Rows from block 4 of a small sound classifier, named by matrix and row number. Each number is 500 + 25 x the weight over its row's rms, rounded and kept within 0 to 999. All counts start at 0. Numbers have three digits each.
After each channel's rows are labels from the 100 clips, of 14848, where the channel reaches its highest value: "loudest" is the band of the loudest frequency at the time of the peak; "responds to" is what is common among them. Only what is clearly more common there than usual is listed. The data: short read English sentences (LibriTTS-R).
# c30: last pointwise conv (model.blocks.4.c3.0.weight, 128x128x1), inputs 0-127

c30.71:521495495505517505539526505521498423545479518518506541504530558507466493517526502552539506487548494526518473500506490490503504542482510499492518495506517532523471498515519464556544522561451490460533491522505501505472481530466519478530497512488514498491495506508502508485489522488482511502541489559467519503497497521496476483475465479497508475550494478513528480549499466458509495514492
loudest: 4000 to 8000 Hz
responds to: voice: male

c30.88:479489562504500532534475506501501455438465539485509506539524458491480453488515509504474486473475524534512495495457531504471508482462530450518511533501535477499487503512536509519507518484499490482502475507506457503519485487488535511486498476486484499502512468478467507538509517511454478524511518525534487487581480501465550479502527475513512452495508525485498530496514468469494491473481
loudest: 4000 to 8000 Hz
responds to: voice: male

c30.57:486491493506543474491495449525476500442511505549536471510476492483495458513535483518479495518458506498442500481547499476485465493491541517488539477511546515522504482510523520484483534499489534507493511484510486478472476487494480507492476459465448485528533507470520478470479489469453458500491519504515436502487511481471520538468477520477481461471476518480520491520475519484508514488467
loudest: 500 to 1000 Hz
responds to: voice: male

c30.111:525527520483507504495500497486491512521529515539505511490482531498492459490495436477456480466511511488474506551498491502529513474481541483468522481550468505474536552564514476541471480456530552495479472484500507519476523495500478481490492518489517489530547480485492537503478481490469488499534499483485534477484520549503514501474511508539447489495515515491499435503490491472522529520506
loudest: 500 to 1000 Hz; 250 to 500 Hz
responds to: voice: female

c30.32:445474486464481496491517496504510480538464530486517507485496489504474514538508460478551508508475532480532472534511485474514521542509505490492545444519533518477493493496519455522495555515501464484503518485515476492501453463502468525520500444486477486473495465483478484486513497528508511549503547450460494514473496513538498519518489506502482522504508482484521509496466549518479462548504
loudest: 250 to 500 Hz
responds to: voice: male

c30.55:512463475489508487502526561515503504506523480470504477563509487553486436491519528484515507489530540542488493510517502506494476484462528508492500536495468493520505501534488484512510486489449466485539533481491495483471484522508507538471518479525508562474465512507523502487500509490480532543503482534510546466540501497516538466505502527489530477529552486512457525491500464494496473532489
loudest: 4000 to 8000 Hz
responds to: voice: male

c30.116:506487503520519524508470536506547528495500506473493517507460450496512437480507487539482449520514526512483508534514505466510478483473532536493507492505475509578494464500488497542541475490448530512501505526519479506515518485530463522490535490493504491484502496551483521522469480478480506501518471500511490527559519506519511494484489532489548498537517505488423488500502472495477478535500
loudest: 4000 to 8000 Hz
responds to: voice: male

c30.61:506492461549510505509480467497517504478518487478486497498498499502547474517523519526448486501474480474493498526506520541456452539506487495483488518510519512492499463505479464470510517500487482506431477502468515509516494468463492487440495517483495524502542499475494550505490510506467504482509517534495492481503528486557489525460470508480483454512536505493587503490454509481490522517462
loudest: 500 to 1000 Hz
responds to: voice: female

c30.79:517487515496467496464571501531509500519533442510497485532501515497503497487473481496463497442519484503505481476514474467461491510474506526532484472520472513465516513511502467512523518477486518468495512485473500504483537490491501491494566534501495474431480500516516486494526459499541530490485501510484511477577479503514527474506478496508486486447489461488478495517484556484460483495529
loudest: 4000 to 8000 Hz
responds to: voice: male

c30.89:517500515485534466526461485496506501505513537522494487509498475497518455492465487549527483477515480488512503521510516496495472471539494518502517457520482501550497512468487488526544502530464449470500499483497488487477495485467538465488517506463479505496481506506447535527469502526474495456500491513557522533499538517505539535524503553494539510529517507496519468483462518579493497474500
loudest: 4000 to 8000 Hz; 2000 to 4000 Hz
responds to: voice: male

c30.70:499482490513449491469506505523517513526471557544494537508521559523504489505551491435510492539488522518498471508550469507497475511502517480509487497483496501479498486469489493481499498511466514512489487575499489503534499511531502478501513518491536475530479506516460449502460482517510494513454526503522523478489485553510504526546462529523509533479477475498495532471539479533519523513525
loudest: 250 to 500 Hz
responds to: voice: male; the word "was"; the word "of"

c30.107:564469479498496486521485551487485472549500505488501530524542489468489474489478488545508478475522582500472498501491520480563542493492505509496513512538492472493508522480505485473511528497512492470489484461506509503496529505520508497506464496533482529501516516492465470494520528483477465488479490533484471470525514515472488504480500496459527575485479523467533511485537474485527450483518
loudest: 4000 to 8000 Hz
responds to: voice: male

c30.98:480530505485452496487498471499474545504494482454512488517479495502484467504475493496480481495502483471520482484490513514557515502542494559512500518558458468486494504518496511448483504512480470522516522484516481498496508500481535448498487497516516471490554497495483531496529498470485504528501482487488527466479448471530509556527442505445529514480467502464552488465516534497510524495492
loudest: 500 to 1000 Hz
responds to: voice: female

c30.56:507532479485492458480438511502500528495520477493500497478482505495536472492504500498503532497581482503506454475542503505520497452536474517518512527507481484480487509503490456472468536527491500462501468490495448451555486548522492455469498526505501496483477472517524501488490498489509473505497506536529445523506530507571512518508502513462536499529510507467504511508500533490492504489464
loudest: 500 to 1000 Hz
responds to: voice: female

c30.92:497495498507489492518520548504521510493511492512522531511490443489508519552484502489493445474491504499539509512535524505497485491485476487531482489465458488443526472528514475503509533504508463476530468511499504600481460541471494521468493486501496534528531528510531516475486525478493491497506478505489498515487474555516535464485486476464493518519488458545530477523515533496483495483471
loudest: 250 to 500 Hz
responds to: voice: female

c30.63:491524509478504494490519492518484561506442464540485496533484535504502500489496460527466490490516540519516503511489472437510486497489506446503536464529492490496514523547515523518502492502528522523513493550506502520548532473510513500569508474473485510516504534496531527455504480470488489511549522504517528508463467537492514508467532499519474476484492514455521496477472509500498470452513
loudest: 500 to 1000 Hz
responds to: voice: female

c30.3:456506524492499497535486549485505527459473480512512481539485482518502534496516514494531494519491460535521474496490471504516510459468489485520520518514535488536449530515502500503532443494516500487508491519477522487461486535501468509463528562541545552473525459466512518497553481528534485517497505512487493498486485487531518483476499461497482447503457500496505503501526509522523463533475
loudest: 250 to 500 Hz
responds to: voice: male

c30.99:530504477495473516535482527499499528486544478468496496477495535529480464501511484532508531491499494501587484464506484518522489488474552478501523484535533498507504495446491421477514528504525519510514473515500490465562530522503471507476507498510513481479522510517488491531515491490505469475532468483503527490487506523541463521494487498527534460509511509531541510463474536516479537474499
loudest: 250 to 500 Hz
responds to: voice: female

c30.52:525483497506501552526464505475511478488528506470482488520488479495500474480496507522469486502500476503485489504453483510482488495506480492502480503486497470519486475478479458453521473505492478512497541467503517470461570464513505479504519481504454489529521533541497487548514479449483485483499469509526534464574560497487528500503459499469520499514507486510443508488480475560533492490504
loudest: 4000 to 8000 Hz
responds to: voice: male

c30.85:513506503472574518493500507463486471467517478514533504521481476465496458479486514505477508467478497499523500508496541502509466508541499465479479484506507509522529509480520556550491489519499454544550540498536523476461479493499488528463493503506539489535472469496496529483461494556511476499509501497523502485497506480493487487513535486518525484508515483515465508431489562495468540507495
loudest: 250 to 500 Hz
responds to: voice: female

c30.96:498491540464505524513521536489502469507489541518531499519544521483530507479511537476520492467517519494492518477504539493503484550516472482508543483502494429539504446518497496492496476512512476501501498484471479523491465523492438543469514520510493506474514473504496523510542486489523528529545514518461533474489451489512520502435501486500504448477518494508505501503475535518503448503539
loudest: 4000 to 8000 Hz
responds to: voice: male

c30.21:497502476495497488482520487498502496530488483560475510469530498480449525536504470516503514501474486466504534472495525468522577518537501491509554512501508464493481511489491533497471485482518503473497485491507477506503486473498479599530491519529482454505520531504498519492491518508562490463493486500503476512483476473505424489505474488451470504486537469511503506486475470504497507483491
loudest: 500 to 1000 Hz; 250 to 500 Hz
responds to: voice: male

c30.66:485518534548486471519509551550517496500514508509486486506528479528489521479532508468544523462467508539488525507491477461490462499456521495510503457492500531505497546495538504480526478503498507508515519489539478487515523484503522501509496518496512503456506471523557520478517503472496499450510517513520542528511484509447513508448512497485535452491449490489446467491511448512492527530504
loudest: 4000 to 8000 Hz
responds to: voice: male

c30.64:537508502532529527520502526513485514467497471531497535465485497535496461528573507464527501559514470545500507524504502499491506476471522510427503470531458475504507500520499505484461489513456498477520521529431498489497478514517487513480530479549501478466514507508551495474492551528463493512519512483510494489492491513493495517483527527519524511481472473518480507501477486545499522514529
loudest: 250 to 500 Hz
responds to: voice: male

c30.112:459508538463516477527481495529486501501484529480488467486492471480527491473529486461493535450506502473491491478522498527477513496536505488513503510541514468526485452518490495541517485513461476532515473478459449475480507517469473476502488511486471487502495462511509529494544468472493516549522504523530536491499477482524524484510515548460483453514535541508438497472483485493500462463498
loudest: 4000 to 8000 Hz
responds to: voice: male