Weights of a small sound classifier: log mel input, trained on short read English sentences (LibriTTS-R).
Rows from block 12 of a small sound classifier, named by matrix and row number. Each number is 128 + 24 x the weight over its row's rms, rounded and kept within 0 to 255. All counts start at 0. Numbers have three digits each.
After each channel's rows are labels from the 100 clips, of 14848, where the channel reaches its highest value: "strongest on" is what is common among them. Only what is clearly more common there than usual is listed. The data: short read English sentences (LibriTTS-R). In brackets: how many of the 100, against the usual share in percent.
# c30: last pointwise conv (model.blocks.12.c3.0.weight, 128x128x1), inputs 0-127

c30.72:148140154106140110138097132125161145118131120114158111142138152107119109122135113113118122135074129127125209122115131157136118154150107120143177114132117114116114130188137132127154156116106120238127128112109120086116112100164095139111120139115157131127123141159140146128075134138094128074123131141080129142104137114123147148117128123118126124106168101121098089156173128115157158112145
strongest on: voice: female (100 vs 53.8)

c30.126:138141126102087106115097150164123147173136157118129151114122151131100115127129185138114166089131140094146124125118126155105050135115118143158133148113122105128160122123086128139122140138134139144168104103098151122101145152100154106169145162158119124102121116144138106127155129149178131076123109131114094127118118149147125086102119132131148142090085105111121148122058160165151121155155
strongest on: voice: female (100 vs 53.8)

c30.14:106128201113094120113138154186112128115164112190111134122122144159132134096164117128093118095170164122138123116139147105140102133136132186108101125150106088115143150184165116107121124106087145126117175141092147153125144131102108153153177129151136110110129138136132113115144148092128166142156134118158106153114104167122153144102107146129139174140148104137116128134124139118144102156113
strongest on: voice: female (100 vs 53.8)

c30.107:131091129181123111202119134098152100097129156104134143110111094158144154142150155137108116161138144123111157120137159120145129095174100147134101137126165087108099150135114130151141180102122118101120107096145147175133138131129150100132125130092106145151132158115138174098094169160164148132127135076084170098116108117132093145152138142107151136124126121102086128130129122153126094128121
strongest on: voice: male (100 vs 46.2)

c30.123:122130095131137135148148160118161137134100091136107127117111125143100105112121097134089099116106148159104123135134140135127140150104172194161155174164124122135127148100119128076070201111118125121132143154139094132134147131121134161055126118143137154116102182124143177124098118095124118120123153143114128137111136100160104101131117115122177128136100154166141108157128139127144116161120
strongest on: voice: male (100 vs 46.2)

c30.58:113101124106109129137064138097098091149126155120142154142169157136096118122120093140135154082153121108145124165086106183086142140160156113176137122118152107114084102133121159091109121071127127091113107153163131101120117100152105102116096132153097099130117136127150136131151151127146099123101105138158124085136112107117128141183117117155125140112125136093147167129153132138118165113113
strongest on: voice: female (100 vs 53.8)

c30.82:119124130129122137134117155159133135109111140162127132107157189127126121108192137125132057126129100150138210156149154119113135104166115123140172115096117154130116139112152127132145115102152128116159120076155109064137123161125139148129130141145118112129128116147132107146111136118107132167154195138110123106127108142134156117164135127083154114070140138115125121143154147148132082148142
strongest on: voice: female (100 vs 53.8)

c30.109:101111156155123115130167129140096119090126128119114116159111146155132110109161115098080150157161123149088159128108157131116134093086157121110147130086119097123116108171149135184145088148113151097163097065132139135101119117095112170107149089155117131107123143155112106115138146087178107135132111099114162152131124144143114150148085102113115140182141115123124129140140127131125171112143
strongest on: voice: female (100 vs 53.8)

c30.40:087099092090114134169147151124191124113091109151081125122116136124096163103107127191123134117137110153150110125144126148146147099134144176151162160151117156161103144112159117123095171096130121128109150100125125122114127138129147093098119115129136159148097135101143168128137151100115135135086116150144156133136144162132155106114136152140161108141069124171130108096143133109103171158132
strongest on: voice: male (100 vs 46.2)

c30.120:117104107126116175107142185144151121125148106107138161127122128165121111129164136094135125123114131164123115079117103116102110155121174123151077122132115131114139101138100129136184156146119113129094114153133162106118125117122111159158107146128138149131125127108151120128163098110172139056141081142170139150098129109127131145186145118076164182140135102115161103104119121103127123114113
strongest on: voice: male (100 vs 46.2)

c30.52:108112144144119158093128118106139156152176105127110113119189126166106151133128149143149153111127139127104115115108118116131146114132115163136118095083122081152106127167110173127114098128128125131110105116127141100113155137144157076134172164148143140183102104097174143108166143130127136074122160137103108124177135125119144177168130151134114088159134100151106138133104119114093165117133
strongest on: voice: female (100 vs 53.8)

c30.39:156141107152137153182115134101126138151129135132123102143097145147110153157112107177115121090106140123081132117137113069154149148188113160141153139117109161154091121133114080169134182095139110119137117112127114135137083126112160140127123113121126107134130140136106093079138141130073149119098111110092123098119122106134129154154083120128135100113177105091095119146115128127162148092121
strongest on: voice: male (100 vs 46.2)

c30.44:204117168113081149115100122119118095192120108122146112112116099133131134172174136149124100138143133128133126139148119104130122129143125138092175179154164129127110131121144128092150162128129152085100063129158134094133160098143116175111134100096132150107139118107134133096115135096124151124103119132149136142162128119114177106104167107125083147123111101135100134174126119120136130125125
strongest on: voice: male (100 vs 46.2)

c30.32:109136098156117090141125127101141127143160105112115121132113139133128116094135132114131119164096088145131099096134127136103115146097133183113110082159115115160113138118136101147171149136142112140111090103120140119118119129137129151195109135150120166105071142109128139121111137129125120125143113149164201126136127111108073118133106150126166098147159175217108136118127126148129125094143
strongest on: voice: male (100 vs 46.2)

c30.54:157131185135124141120093128099112130141130142093160113165158146149143170176123127140120130154106106097143096111118130142156127152117115146118109105153181162142103116091114104132069143082129108143108116128109146130214134142136108135133144129063160063129142125124111130124131171157105133105090154116135115129123112128130164114103161104132086125139129128136112116130116121103172124118128
strongest on: voice: male (99 vs 46.2)

c30.88:147119131116143128124120149134110115111149148086124177110097107125116105083184114105145146129134112117148111200166147107128153104152145136113179151122097086130109089122094124145123105088118122134149100156064130180120136093163105128096127080136144080140107094163145142141111095095113119139129134114128097108111134159112118158168140152140125160155122116126128125115129159125148147139123
strongest on: voice: female (100 vs 53.8)

c30.124:144049145096094136138117129150145169131142122124111149136118140125113144125125082119104132115137147126131127092150201126102122156144145161148125137162146115133128120122136108134136150157090167122138127096157136126137085168096139132175170117132132145070159176139115124119148119103157102117149116099174110147129096132113092142083148134151173127104141138091155123130096143112114167145115
strongest on: voice: male (100 vs 46.2)

c30.122:138143115129109132101126129186192100119161134136143142159164144146120111151148116119103160119116116147100084142141137158126138098159137160130131115126129134169128069081149167122103129115123112111092108185128136159145076127113113115103160142116115140103138091119093110113128099153146132183106146126097138146099148142131125156095141121128086139131135128160161190111124164156147133141128
strongest on: voice: female (100 vs 53.8)

c30.16:148109139123127137127124131088101081144125147173121127129128088125180107095131160124098103107113136115128140102112074147131097097161116125113134150090183164136111121111106123114169153149127131147118138101124104097158120117132133118183155049131117093144174121146149112116142147153143136172121104135149133076103135168108140160120144141153126148129162105121120106102104130111083113143127
strongest on: voice: male (99 vs 46.2)

c30.57:162112083129156158119130130109109081155121119113115136129096129137144168167125096146139126143150152147116112113115134139131128129097161090138154156102165156156113122126136142064074156139100125149136119128092114119130145131132150118100128161125141105143101138127096145115106181162111151094123127148148112141144094061140189128134070146091157111120131183147097131124107112112112124146121
strongest on: voice: male (100 vs 46.2)

c30.71:131135120097150108104154153175100083129118154133096107120100183120122114128131133093112116158161109065118149120114155115126103126089148157132100137128165071155159138089097118168129099129141163124081142126115124129120122143181123101107176105129126130139137133146133095119172161139175136104100074118143131124144117113130114134162128120124134133110108114121130104150111147102128123091184
strongest on: voice: female (99 vs 53.8)

c30.11:170124087122131110093145145122121094150098167110124100102143153135114115169167135095107108153124091110105143163141139139101106115115108139179124172162073101120132143135129135133100133146145165103097108156118151097141135155149122100124104115149128128101133142118155108121120136100180124154105126137116112154113145140177131140140126124145062160181114102108099164085126142141131174144105
strongest on: voice: female (100 vs 53.8)

c30.63:153146132134118151142152127149105126157137128142114184150131153120103117079195163113124126171167117126144078128144094108092112134126100121153108098108119131123173141072135113113129120110145135134120079153131090172141156145132116084106110121156167148112094136188137137110114148136123142112176101099145103135114151139109130135100110120160142139140124145116121139136095127082135120095173
strongest on: voice: female (100 vs 53.8)

c30.56:095122135114145109104144159100107137157116164108137142162100164117116154125137135125116116120147127088176105116135131133121140078103183125108074098124141114092129095085108143169114126155149158119152097147116178137120112127106130157131114095167156142101148160113095121170135099116161138154115102130116108148158100103147115130136078141189111121172088132130140096114131128106138101137135
strongest on: voice: female (100 vs 53.8)

c30.51:141139145176094109107119133094130106108173180157134135151147094081104122142156168126094173085101143152119106143087125115149146160112130149152102148117149108120134113176128147147148128138129170114136138132124132151115087105154112153141142126158147121135125151133112095109104146141103132143076144135098140087128083101093107160145135130161141141141111114060125117129080159153144135140116
strongest on: voice: female (100 vs 53.8)

c30.99:121138128127125127120153129129124136120161158157097172147143194143097132101159092157092119152153144101110095071153159178091130139154138138143148127121126134165108135179140119076093133104156126167096120119144141130137110116151142095135164186135114143119121156137135156142145110164122144105106135123132102151125092129137099097165130127152115117144115139114118112157083080110086142119123
strongest on: voice: female (100 vs 53.8)

c30.36:170121141108160129139143127159179140134140147108082129132124147087115118095146134147138130136141117138054093109126107135082102139110127174160097131139110105113095121090101088122098136130157122160095117165105156151102155137167101113172116145102133160132124138106179143146131142132123163117158120113120144109102126114135090138161144132123101171162147155099131151136105115082168121129151
strongest on: voice: male (100 vs 46.2)

c30.76:116145106073126103096165131122127106129094114091107116151134145120084125160138118113152122156117131142131183122080134122130143133136094093132134127154093154105103099143188136127157099149142123115149118163106155139109106135178115103127095175142132117138136118131158139085130146080114093133137140157108131133139092079106134118112108144123111117150089130089159186157134177116108121145145
strongest on: voice: female (100 vs 53.8)

c30.28:181099139116124160121118104119117140143105095140111100123129106094131106156175114136103119166107123121105144105147085175113137116145163210118116172148099099137160174128153133161139167129122144113116120151168125115117140156130114110109118124174126169087123148164122124180110125090143134143152128095126125101120165130141151141121115130084109158108137140167140123113132129096155107098141
strongest on: voice: male (100 vs 46.2); the word "was" (37 vs 9.7)

c30.53:109179127112116158121104124137153100109111144125102143126151127132135108200125107148095129153156139149129152136107129124128139149153118111157111160143155092121116147125122124120163150113084162150129125118129136148130108147070182106078103138111107110144156143140114129117115137115166083133128136128114127062147105165164150134143088163128188104118138073142155150128101124094159155139134
strongest on: voice: male (100 vs 46.2)

c30.35:098138139106119186149094082141089121125096123130102154154106124120126131115083122171121136138149127154136124125133130126134122152177143148132116162124128139174123156135177144137133145123169099129136070101122121143092122096101118144134142128121128148158159104148150153123157173116122071107115128109130170092152179112104144123135131146088100094137128104149092145130182092156108131130165
strongest on: voice: male (100 vs 46.2)

c30.86:129147134144127141102136141120137166103147131181108125147101097151106120119128119133122148103154111125132126143126126158129152154137139115103124099122132176133136099147099142145128140082101096143150084118135159154145146156155151127126125107132147130119117148182072145131155127130167137155145118133103133164135109138121142190071101093157109089137065165122121143118152116122110175109056
strongest on: voice: female (100 vs 53.8)

c30.46:113139152128144156130123148135202138135142152106146087108129152135122135118083151138126122080102150135145088088132160115129137160136131114144173103139173139174123153149107126165116119128125112105070097082098073136173132119104129107125154152099102137136096112105131101149159159142131141085111128115101109127093149133112128114132083137109124118133154144067146109130102108120113115100140
strongest on: voice: male (100 vs 46.2)

c30.67:134118133155148129077157123152143145105163153128122187071133152140112130117140120131152125134146138138091110109172131191107170090142150146144137121143101150113121128166110150092126146104089146151113134110130126120152126098109113088084113177119144127146144097115081122120176161137132120109129153138118115138120093115138135068165127133097149096125120127133167164172115125145088155122129
strongest on: voice: female (96 vs 53.8)

c30.13:139137091104115149116139134136132121145120098128133123148124145155131090121110167123142177162179102136094140142107145108155118130159121194120163139155142139117159144131166114120106141131171137170175133145139149127115163114108151133148139139111120131046118093110143108141101118133120093072090087101093127105113120135112116159123110082175132134143125089125117135083112110138120131148102
strongest on: voice: female (100 vs 53.8); the word "to" (34 vs 14.4)

c30.34:147124102144105126099176108147125111120155124112109171119120150147056122099167118137146154120118131122139114127133121141134145065148079160110137130116123068131103129127131110138140146085154143114123141114141144107086166165103183139122149129132144140111139122132125132116124158143150151125178091129128153166119146128104115175149118129118105132097155097182123155179118153171098158143138
strongest on: voice: female (100 vs 53.8)

c30.66:179141146140116138117189134153177124106129131120113119142139135157150141183094110175155108122130144210137120093097114145107119119129094125151134116114134090141178086103123156111113122138120124115110118114104125142136153145161119158179135124131150135166107189147155165146130172094145125139115123158154127091104159094142136124131121144106144114140099130116158110118096137140121113152106
strongest on: voice: male (100 vs 46.2)

c30.101:155127167099114132187141130106141118155134146148093117081101133077134097135118125155109095125169130149116137156094121128131149089151076134113150155124166157140141208142126150143135104140139110104117116127107133130093139127066103135105133151112153154151143109133111088148161152143132110134144108163095154132119127110103121086144091186147126141142105123122154128134108093110140108148123
strongest on: voice: male (100 vs 46.2)

c30.60:150140157080132116154107139088096096137115113112136131086135129109119140150140134118113136111151192094148113131094104130074137093171091101124122174130180196144131096129148122141167156114129131158129160104146154152120148095138117097117137122139131129176153093134159124104122110132105122166153140097126173147160089114123150138136143143137116146103079089128148102127141141119121127128116
strongest on: voice: male (99 vs 46.2)

c30.12:122147155094107163102097184161119111143169103107100165139118129153120113138152121128115061101140136163086141117138137140131109105136170130096133119163147137118122109159102122117147110133137149102125140159094129132134087153184097125130099101135118134143128105091196161120097123114149128079113126123131116138114163124131104115119149123184137129174159103117115157124148092123152124089125
strongest on: voice: female (99 vs 53.8)

c30.55:135143155099100131154135129123129102109140093089141139129115137146133138085112114170129120130133162093139153113112124104150137069186131118103095123126169122143087113132126066122077111054111139162141165106147136116109125095109143121105150130100128102134132138142125141121089178145139088145148144119114140143177118152081128102137127129139122155138144105176131188125152133116136137121126
strongest on: voice: male (100 vs 46.2)

c30.104:090118173135144130114123105126166127154115118142120150052117147136102105127116128094161097106113122183116094135162147093130144152114150149125152042120116149140129142106115156138149208120118129140135127114140127114135196144137122163166137127100129136118114117120122158159115113122131141140150102135145115117110190172126102108110148140154120145148117114096130139141107115097115134104137
strongest on: voice: male (100 vs 46.2)

c30.41:137151131075103147144147102114112094129118161143140149121158097134098152140117135176127101115114117147131112098118156109114153169111114103172096132101136117135097115137166149143139149167129165073136123143104098100129137150117146091138158136153158104085162116131113139151139145053137137115126127167126149147207147124115135108132104149088133118155136097162091150092137123133133130132133
strongest on: voice: male (100 vs 46.2); the word "was" (26 vs 9.7)

c30.30:130178144119116136134172100156084086117163160168110146171130159143106132110175113141127104127139116173089092137128166102110100116142073145149104126122160084131119138125150103119096115115134140121137137113121155106129154134144112114159130167145128140128106161129171132135151130136110131107120127160142124146111128194131137152132138122167114087083116145151090112178131141081092122146114
strongest on: voice: female (100 vs 53.8)

c30.49:144102126148133143174124160109187156165116074175087113114143126090122158148136146112140096117114129103106102106153112153136128145092155091133148123137166126079144138116104128085103147129141098116157133152143127115113122116133136157156153140123124137138173094138130150162131129145099087125141114090122163148121103122174151127081109176113157140103130140128146099146127122094094151137177
strongest on: voice: male (100 vs 46.2)

c30.80:117124130152075118123131187163173088110139164134172144080128130100091109113175143142091108123157106112125082138125096100123118125135170121127145142141109148089146113125151163126125141109134124164098134132086082118160169128161094135132124133118113123084102109138117101158131121077159078157117152142129107163156115136115138146128116108146144126181118135149138116124134144121100109155115
strongest on: voice: female (100 vs 53.8)

c30.116:076134162181098134118120133113121103143106121131092101112109126171148132111147115089150113111111141136124109125106120166135122144159094207117114127162134108121128130126129143141119169144124141138149118120146115122117126145114136177168138156088108147107147121135127149153151099133166156148182152147123156134148134150160065064099109143135157157125160158116146117151087096141121120145152
strongest on: voice: male (100 vs 46.2)

c30.45:138131109133163145172127100163145152119120184178153148137138170134109128103142120094110106122135131127125105132131098117117096170124106152144095065152159142126112140104091149114142113146156138125132110097132198121145121143137108100119119118093110123126097117172107172144094135143151137139175128128120170113105104140126130192123150125122114141137167124140169143136135110119174160168107
strongest on: voice: male (87 vs 46.2)

c30.21:178144109151073131130115127066150135132172110168113128127091126130147130181154130183132103140119097132115120125097154137084077143159131086108122166148147098150142167122123137139156133124160116137139169124104124135127147095124109089124123102149137130128125131094151123104161122118132104118155153126070096167141191092127152116116149139101098101125131149125122129111096110145126139107140
strongest on: voice: male (100 vs 46.2)

c30.93:112099114140106118145128083111134120115155115109124123155119103121137123138069118098120145164101107161097235143132074144166116128124085126191164154155117152154094116121135128144162134129168133117174095167104138129127123136135127140133124134157124108145092134147145111120108125104140151160137132124139141123166117090093122164139124109136108161147116152105123120115158153123112123098099
strongest on: voice: female (97 vs 53.8)

c30.105:114125127148102152118151203145115140134130134173119176142130142126119160114153154131117093132204094154149099089089129106046133134160169151103106120105116125145200102148100111124121125103125132066122116124131128143135102131104158114119121133118154128128122075167153116132127145119119134092102137144145095138137151158125121111135127124113116105145110127132140140122124130137136144161162
strongest on: voice: female (100 vs 53.8)

c30.102:136105095127115188164100134122136080159148163154151124128129078106124111132107111136097091136077100131112134126111111141152135085166141112086139080106114093153172159115146110126125144081138132146123150105148114133132150151115152130126161131164106155114131113160131118121128135124107107119147152125098160168163107144128182128138090146115120099111167144116130089144096066136123131152132
strongest on: voice: male (99 vs 46.2)

c30.20:107089134122117136167188144175124138115141137170099151118094153123136101127172142168123109114180147111181122114144126122099145078112156139091126139102099120106174132182121131163129113085134133159120116132128150119111117195154121127118131101154098096140115135156161110116088132114132164144137130132126159136138136152102134126173111111128093143145105115117112107173109136134121171128115
strongest on: voice: female (100 vs 53.8)

c30.78:110112139120135132132123132101119130150138090114075128085120099129098127123137125144162126148141163153126117083109120110112131142134129134144084163144206141090133146173131149108146104093095154122139159144093144108135125149114106138159156165144123121173174130146093123154126145082091137156107132160107122161117116167093156106155082115146124148119146109166149099138109140099137101168133
strongest on: voice: male (100 vs 46.2)

c30.94:098104119104137102082137154155119168141104145114094126084132131136118119146151114131112138179145083120136172146124130155180143131095117121120125114111127095140093107087160126115171084107116150156123129117131142131141140124084137137084123139147144119141077128181170133091130110125153150147116126091138136176140114102166137097190167108109120116151130103118136166138101152119133101144144
strongest on: voice: female (99 vs 53.8)

c30.114:091131111109111091108135160149129076136112156134108128115101177141140115148137119119120088103140077095145187135129125126139125185108154163102150148137117130125166128104099121138099133121125147110150093189106138103117146133109131115108106140164107140077117122148133125124188136115098152153094082139129123102163122136101127150169083137145127146130145095112096157144112145091155120114138
strongest on: voice: female (99 vs 53.8)

c30.61:124118115112142106169136092100162146115106133108084124148132116123104112125130133122146122124136127162145120127100138094117125156164129150082136165179136182124172141127170113153149163158104094077098126127158131142091155122175130151167136126121117149064125144149101108132118104126148088116117099121122147156185113165153161173159100130111140144134138127169142121116134108142144132157130
strongest on: voice: male (100 vs 46.2)

c30.119:200083158122111131100157152128148158142143103147094139139118091152170178150152139205116122148133117111139117140112152141145141139137115152095117167100165129138106154134096121129128093094144128121134121121109132108109148136133107152116122161136127116129132138136129170126108131124173179140095104104166133108099125095143155116102169148122193146159105120138134117124154125093111131086137
strongest on: voice: male (100 vs 46.2)

c30.118:133131105122130127163161132060143181145126154120132111114163127093116139103124138104122130153091085156138243127096184135125130121122126146160169121164087102105108124149120157126137120114134118092151148109115125149126115088121123128122145131150123120166128141118145135143096143124101151128107126114140091137155118114114128122126100110134148131092107110124106110130113068110171135121162
strongest on: voice: female (100 vs 53.8)

c30.92:120153140124098138114146112168091106141106157162088173148152162110103126112138132122113068119191144130147119093138175093144153171112110119114114111156125113103164157096103105139105120112126136103155096158152122166141125125093166119141116130111148158142139125188155118105131103141136163098106133112153093126131132149148147121108117129136101096125097159156132135177106126105140140130176
strongest on: voice: female (100 vs 53.8)

c30.24:153104127104122119123126191195165126127120164152105114085149130194102146115177113093118127155116125082081077120116114107155113104104122148140153137115121094154121147122154120110109128126181172153131138137110147123105139118161139156144120125127158116106134122131130135156153127152128129163140134116144130124135126154129124177128070116158111183115142103100148139097123129120105158142098
strongest on: voice: female (99 vs 53.8)

c30.6:143133111153166139110157125178117166109073205167153136115092171121110116154145093125098080144128121088151088086176149145179137156148102119109111134130160130125122130126135088103163128151128137112169126098151101139108135142147136126116128109133109157143103140153111102149091140143124109127135133107137131158165122159115119121115131149136124162078109129122129138109135146165170124141115
strongest on: voice: female (100 vs 53.8)

c30.33:171127167133072138172152113127145124153106119129132108109084095124155093162113115159151137142148115150118128095120121108118126159149112139131126132148138122130136155114133136157171091099137138109113082101130139112147114134148123133143106120150141074171195097129147131112152089115107122147156084089071157129144107105108102118129076147126118107089134155117149129152116134086152120129086
strongest on: voice: male (100 vs 46.2)

c30.62:120109120139066143120153068111112124111136142112154174135106092129114124114139125147102097159142135175127164104118138147134135125130151105117171148087090120153111142098151106120115124129097166160139120116154106087152090093136127145115135111110138103165094149156113122144173147150113067171131132115116097111129115110168127178118146122182151129081105109122141136110148099133138152128130
strongest on: voice: female (100 vs 53.8)

c30.117:126133131075111114130134101159150130129105118152085160117108138136138129119134156107133120114140135111151161184124182127111128103122162103165095130126132114154157132161127134104151127122073110091115110143147148163127088133174105132151141124176132147144104136096104159104102128154127139172085120150148097129141117118133124157087119146145126116069109118094081117154098169082132091134135
strongest on: voice: female (100 vs 53.8)

c30.89:062171113072132110143095140106144089131135143134109130175125108129084138176130121100091149107127139106114125126116119112136105137113149123104070102100148137135108098133118117117160147146085103118114151109154120110113122110138128168123113133130123170168120135133134132124119141156097165152112094106166073147103118191108160130153096131125112100131125161130161119120135083117113091106109
strongest on: voice: male (100 vs 46.2)

c30.59:108124119089121134124170152129069151093140121138136137136150126143106138084159148142128105139113092112121157084107161124131141153139140089135137114121139144110142139137149153140153051102113086123158131133156084148123098114155110108096100119119119126094120119081156113125128148104150109127093110118095116131107094124170099135095154121131125139143127087157099136052167121102137155119155
strongest on: voice: female (100 vs 53.8)

c30.64:093123111152114137116134103128167135127093119123145150096126116148123115087138123119132131102128156165134157134099144165103140107135102179126118125123088106110151119130116161141172155139123130138127137137098107109081153170133167116177108144139106130067156148140126178125128099137120126120200091154145112126195160110155136166119135113122155162141159138158118135119112170128139088127126
strongest on: voice: male (100 vs 46.2)